A small model that answers yes/no questions on an image's attributes, trained from scratch: fusion encoder width 320, fusion encoder layers 8.
Rows from block 4 of the image encoder of a small model that answers yes/no questions on an image's attributes, named by matrix and row number. Rows with one number belong to one channel. Each number is 128 + 24 x the weight over its row's rms, rounded and kept within 0 to 255. All counts start at 0. Numbers have three digits each.
After each channel's rows are labels from the 100 images, of 14848, where the channel reaches its highest value: "responds to" is what is common among them. Only what is clearly more common there than usual is listed. The data: photos of plants and fungi (iNaturalist). In brackets: how many of the 100.
# convs0: first 3x3 conv (encoder.blocks.4.convs.0.weight, 96x96x3x3, each kernel summed), inputs 0-95
# convs1: second 3x3 conv (encoder.blocks.4.convs.1.weight, 96x96x3x3, transposed, each kernel summed), outputs 0-95

convs0.71:151145141139162135148144181131135187118134110143151148121157146171128152132136154143131182093156112127156157131127146128116146155136153147144131150108116155157145129165114165142173134144124094139157127168130124112146156147118148132143168158156118138152143124162190150181153104144143151154
convs1.71:108110106159089132120148130095138113130153105133178173202115168126133112114126126103140133090115124138074141110074111121161111108147118142140097144111084099132076121123146151111120134141148133151082134178124153109110142095115106103112105159117106113145127142150117145107122165117103130126
responds to: class Liliopsida (25)

convs0.51:145135142134133107096157132120165160092141135082139131132156117166136137135177122105145155086147150131154160139177132110112153159099128122160150153105115202132154083164128136157109158137126129150164130138130098099130126125113101112115117132147134136156166139137102136134148162171134133182
convs1.51:132133123161113144105142096132101153147123104178111145171103192116136141162116127154132158120110125159106105150098156100156118127178101133112153106139110148092131143128127143092109088135147138101120119145186109121136141140126128137131130131143094114148130100135132142070057133088146098128
responds to: class Liliopsida (31)

convs0.75:146158134137149148141133163155130117163125146131151141132158122170112142116154179129154122085135157150147142134105147160107129113152147059151111156151131204153136155148116138130179139113110155144148140093141122115139142089099123117112082149158164153143106146152129155119129158137109153131
convs1.75:114147149139122132089162127132152119096117093123110092153106149095123170138109111118114104133136128140109152117146134082155106130147121108159127137143138146112131141168109144124092082109172125145183100147134119128185135136135139161119112120156063086181130149105118090130101128141176125131
responds to: order Asterales (29); family: Asteraceae (29)

convs0.85:124140127123151154107165155135174163083155148143140145143150147167132132130143122140127078109147137112145137158110101131135144129129157118153124156183134211164153137125118162106141127151104124155116138131137161111163142161151163150150130145149138158169102116147148140165155106122119151167
convs1.85:139096122176077141135135091108160184114091102135131114165155152126145123133090135123135098094147104128086147117089166109134162162131156168141112138134074110087158144131104151130130120114137120142155127133094149128124121143151121142157124153109124099160146146120131130083084162142151136105
responds to: class Liliopsida (27)

convs0.68:138139141109132116108156208138098162122139133123137149156124159186145149110180106138127134130116130165155176130150157142140144133146157133128107125145117179149147130151115161142163153140131130124125144154127123121131140123126156168109170148149126158149143105136199139114142147152120150182
convs1.68:119101109136093123119145143104143133122143120145176132162194123110129112126110138138153154091155146138079148126080090113127157170130122167154120153157084119106133120128140116118166084131130115152132100166125163122096140107137097099162098148121115093115134154095164134129132160095151096128
responds to: class Liliopsida (29)

convs0.3:154143138138178135107122106147123061090150162137134132143131135125140120144155134144133118073113110161132181112131130132118107100100144120153114162065104183164124156142127153149078113162143115148106130140152141109161139119132145116129112153146143159111086164122136126116130071132113139130
convs1.3:114114125185078120093156108121127170129114098112129123178136187109118145118106105122143134118147124106091114133113141095174165159151132157137135135154092137103125159119101164094103104105127127127152124135150167149160109126142142150132166163110144109147183124107129162091129149104129107117
responds to: class Liliopsida (30)