python train.py --model="model that answers yes/no questions on an image's attributes" --dataset="photos of plants and fungi (iNaturalist)" --train_examples=45211 --image_size=96 --crop_scale_min=0.7 --horizontal_flip=true --translate=0.12 --rotation_deg=5 --questions_per_image=8 --encoder_arch="preact_resnet" --encoder_norm="layernorm" --encoder_activation="celu" --encoder_padding_mode="reflect" --encoder_depths=[3, 6, 3] --encoder_kernel_size=3 --encoder_stem="deep" --encoder_avg_pool_shortcut=true --encoder_widths=[64, 96, 144] --fusion="prefix" --fusion_encoder_width=320 --fusion_encoder_layers=8 --fusion_encoder_norm="rmsnorm" --fusion_encoder_norm_position="pre" --fusion_encoder_activation="geglu" --fusion_encoder_mlp_ratio=3 --fusion_encoder_head_dim=48 --fusion_encoder_fused_qkv=false --fusion_encoder_bias="qkv" --fusion_encoder_qk_norm=false --fusion_encoder_parallel_block=false --fusion_encoder_inner_norm=false --fusion_encoder_positions="sincos" --fusion_encoder_connector="linear" --init="torch_default" --residual_init="none" --optimizer="soap" --beta2=0.99 --lr=0.0013 --beta1=0.95 --shampoo_beta=0.99 --eps=1e-08 --precondition_frequency=10 --max_precond_dim=1024 --one_sided=true --adamw_lr_other_params=0.0024 --grad_clip=1.0 --adaptive_grad_clip=0.02 --ema_decay=0.99 --steps=7900 --batch_size=256 --epochs=44.7 --lr_schedule="cosine" --final_lr_fraction=0.01 --warmup_steps=1580 --weight_decay=0.2 --adamw_weight_decay_other_params=0.01
Rows from block 8 of the image encoder of a small model that answers yes/no questions on an image's attributes, named by matrix and row number. Rows with one number belong to one channel. Each number is 128 + 32 x the weight over its row's rms, rounded and kept within 0 to 255. All counts start at 0. Numbers have three digits each.
After each channel's rows are labels from the 100 images, of 14848, where the channel reaches its highest value: "responds to" is what is common among them. Only what is clearly more common there than usual is listed. The data: photos of plants and fungi (iNaturalist). In brackets: how many of the 100.
# convs0: first 3x3 conv (encoder.blocks.8.convs.0.weight, 96x96x3x3, each kernel summed), inputs 0-95
# convs1: second 3x3 conv (encoder.blocks.8.convs.1.weight, 96x96x3x3, transposed, each kernel summed), outputs 0-95

convs0.82:149145120116186103093060124187074142164190142147119142193145160188160128189161086118134139146115131134156208138134125100117130120108133092141185205107167171123104158134093124186140115145152153138152140072167098114138135130120119200131111127135150159151088140116202140124169173130125147145
convs1.82:123148146164083171131108135092138121152063111120134154174131097109137139133149145142131132070165135169104104127108123135141185184144199176153097121190103157096124147165136100099155132147110106152105146165104187112143080134186154084139120192114133085184101171106186123033108097145125091102
responds to: class Liliopsida (27)

convs0.90:099146167167154118147121110132129134092146137123147118119135105085131133074090184161137052092133143025087138139134133156154117133139138088137070093148135040123132117110211133114148162122136187138167136157126107160113138140088111138088170130144098144148149089107130137104113141145193095031
convs1.90:138115142147163130113138100168087098126113156131117138120101089148128145139155111120129140158102147120169078129178205141074071096107107115104243133084183176179124099161108088132154133084121135110165120116149074158191146156102178119121116087155151180145147099113061107148124163122132176158
responds to: order Asterales (29); family: Asteraceae (28)

convs0.31:162169141110185190189147077129130134189178139158177186132130139159116128174123182186165138116126141171123159138100115166112158143129150100137082187134165189160164120154133151098190112095075103147115177143116160153154149148148141124154112136184155152127076086136153150078150085169124136143
convs1.31:107074112117065121153185116121122185113108120111145096162106193144152162095126099059110111116144098139130151108113176061184105134143108161164148115152075100081156147084120166156135071139170184128148090164122148096120125127148112191112096144076125141152142166158090157087100199120096149095
responds to: class Liliopsida (25)

convs0.26:120127150126094121138168172096173078092163139105151129169150162123142145083073131135134157124118091124193087156145092137146159153162177078149072180154163079125146127115153123064192099146074124168091147069141086125141135124127163153134139135152120153127135123096120148084169178072167146045
convs1.26:138156023095212149108043125105089174109116153161131126089152081138132139173141143133049089157105144180171142145116128111116158108085106174146171104138193144112140137141079088154110119149151145142160108157106107159158104115118090144172135120140147112105093152174153112141127115168134177163
responds to: class Liliopsida (26)

convs0.2:172156168175144121150170121133112094106091147072074164151129160177109113163063112160148201110124126141150053116071089167134202132127188122127104178188151106091161133116124125121119134180059169116110163094144165152140123135127099112171100135117135145133121106163089152136163151163135131076
convs1.2:165104109125146099105116131210133151101189145137119064145139120130145219070116122125090153188135103129156120135157198139185152111135115082162141103087100106132119166154198187108151149090092119176136098098140131122138137159130198126116130102160144135165165120094165141099082115106166165091
responds to: order Lamiales (27)

convs0.9:150130116144140093093125139104146002125141111087176136122132125108132143118114128165129110107115175084118088119142128110130107161107154048127134157123129109110125060174126127129139145058171145152085147161139116122141140132058124124040117136128123128072137117159092129082182050101111131069
convs1.9:072163139075102140136107107164111162088182143134109105168131188134135061123190164088154103133141120086099144109163134112146190076134131179082143152151147147136113153101102121068137086137083159084157135136093152123168116141216137120157124073173112156151128130110163123071089177132080117145
responds to: order Caryophyllales (25)

convs0.63:164131126137124125129190138075171166141099206106139112116133138173134138159077128118111134187149118161171196166090114051113189187110133086127151142117157138035114039115177136105171117155140111139130104084119164113136142139146113136143082097136134141162114146120130141154133159115115113197
convs1.63:132135117191147127088098133118086156094164051181118212139101149080177144106130163154145192064134123149122085121151131147159091144152059119162114107103074168163143131136133084188112119114131120122110173107176139151119094132066151068106106168106108133154133130166073107135131130146151175133
responds to: class Liliopsida (29)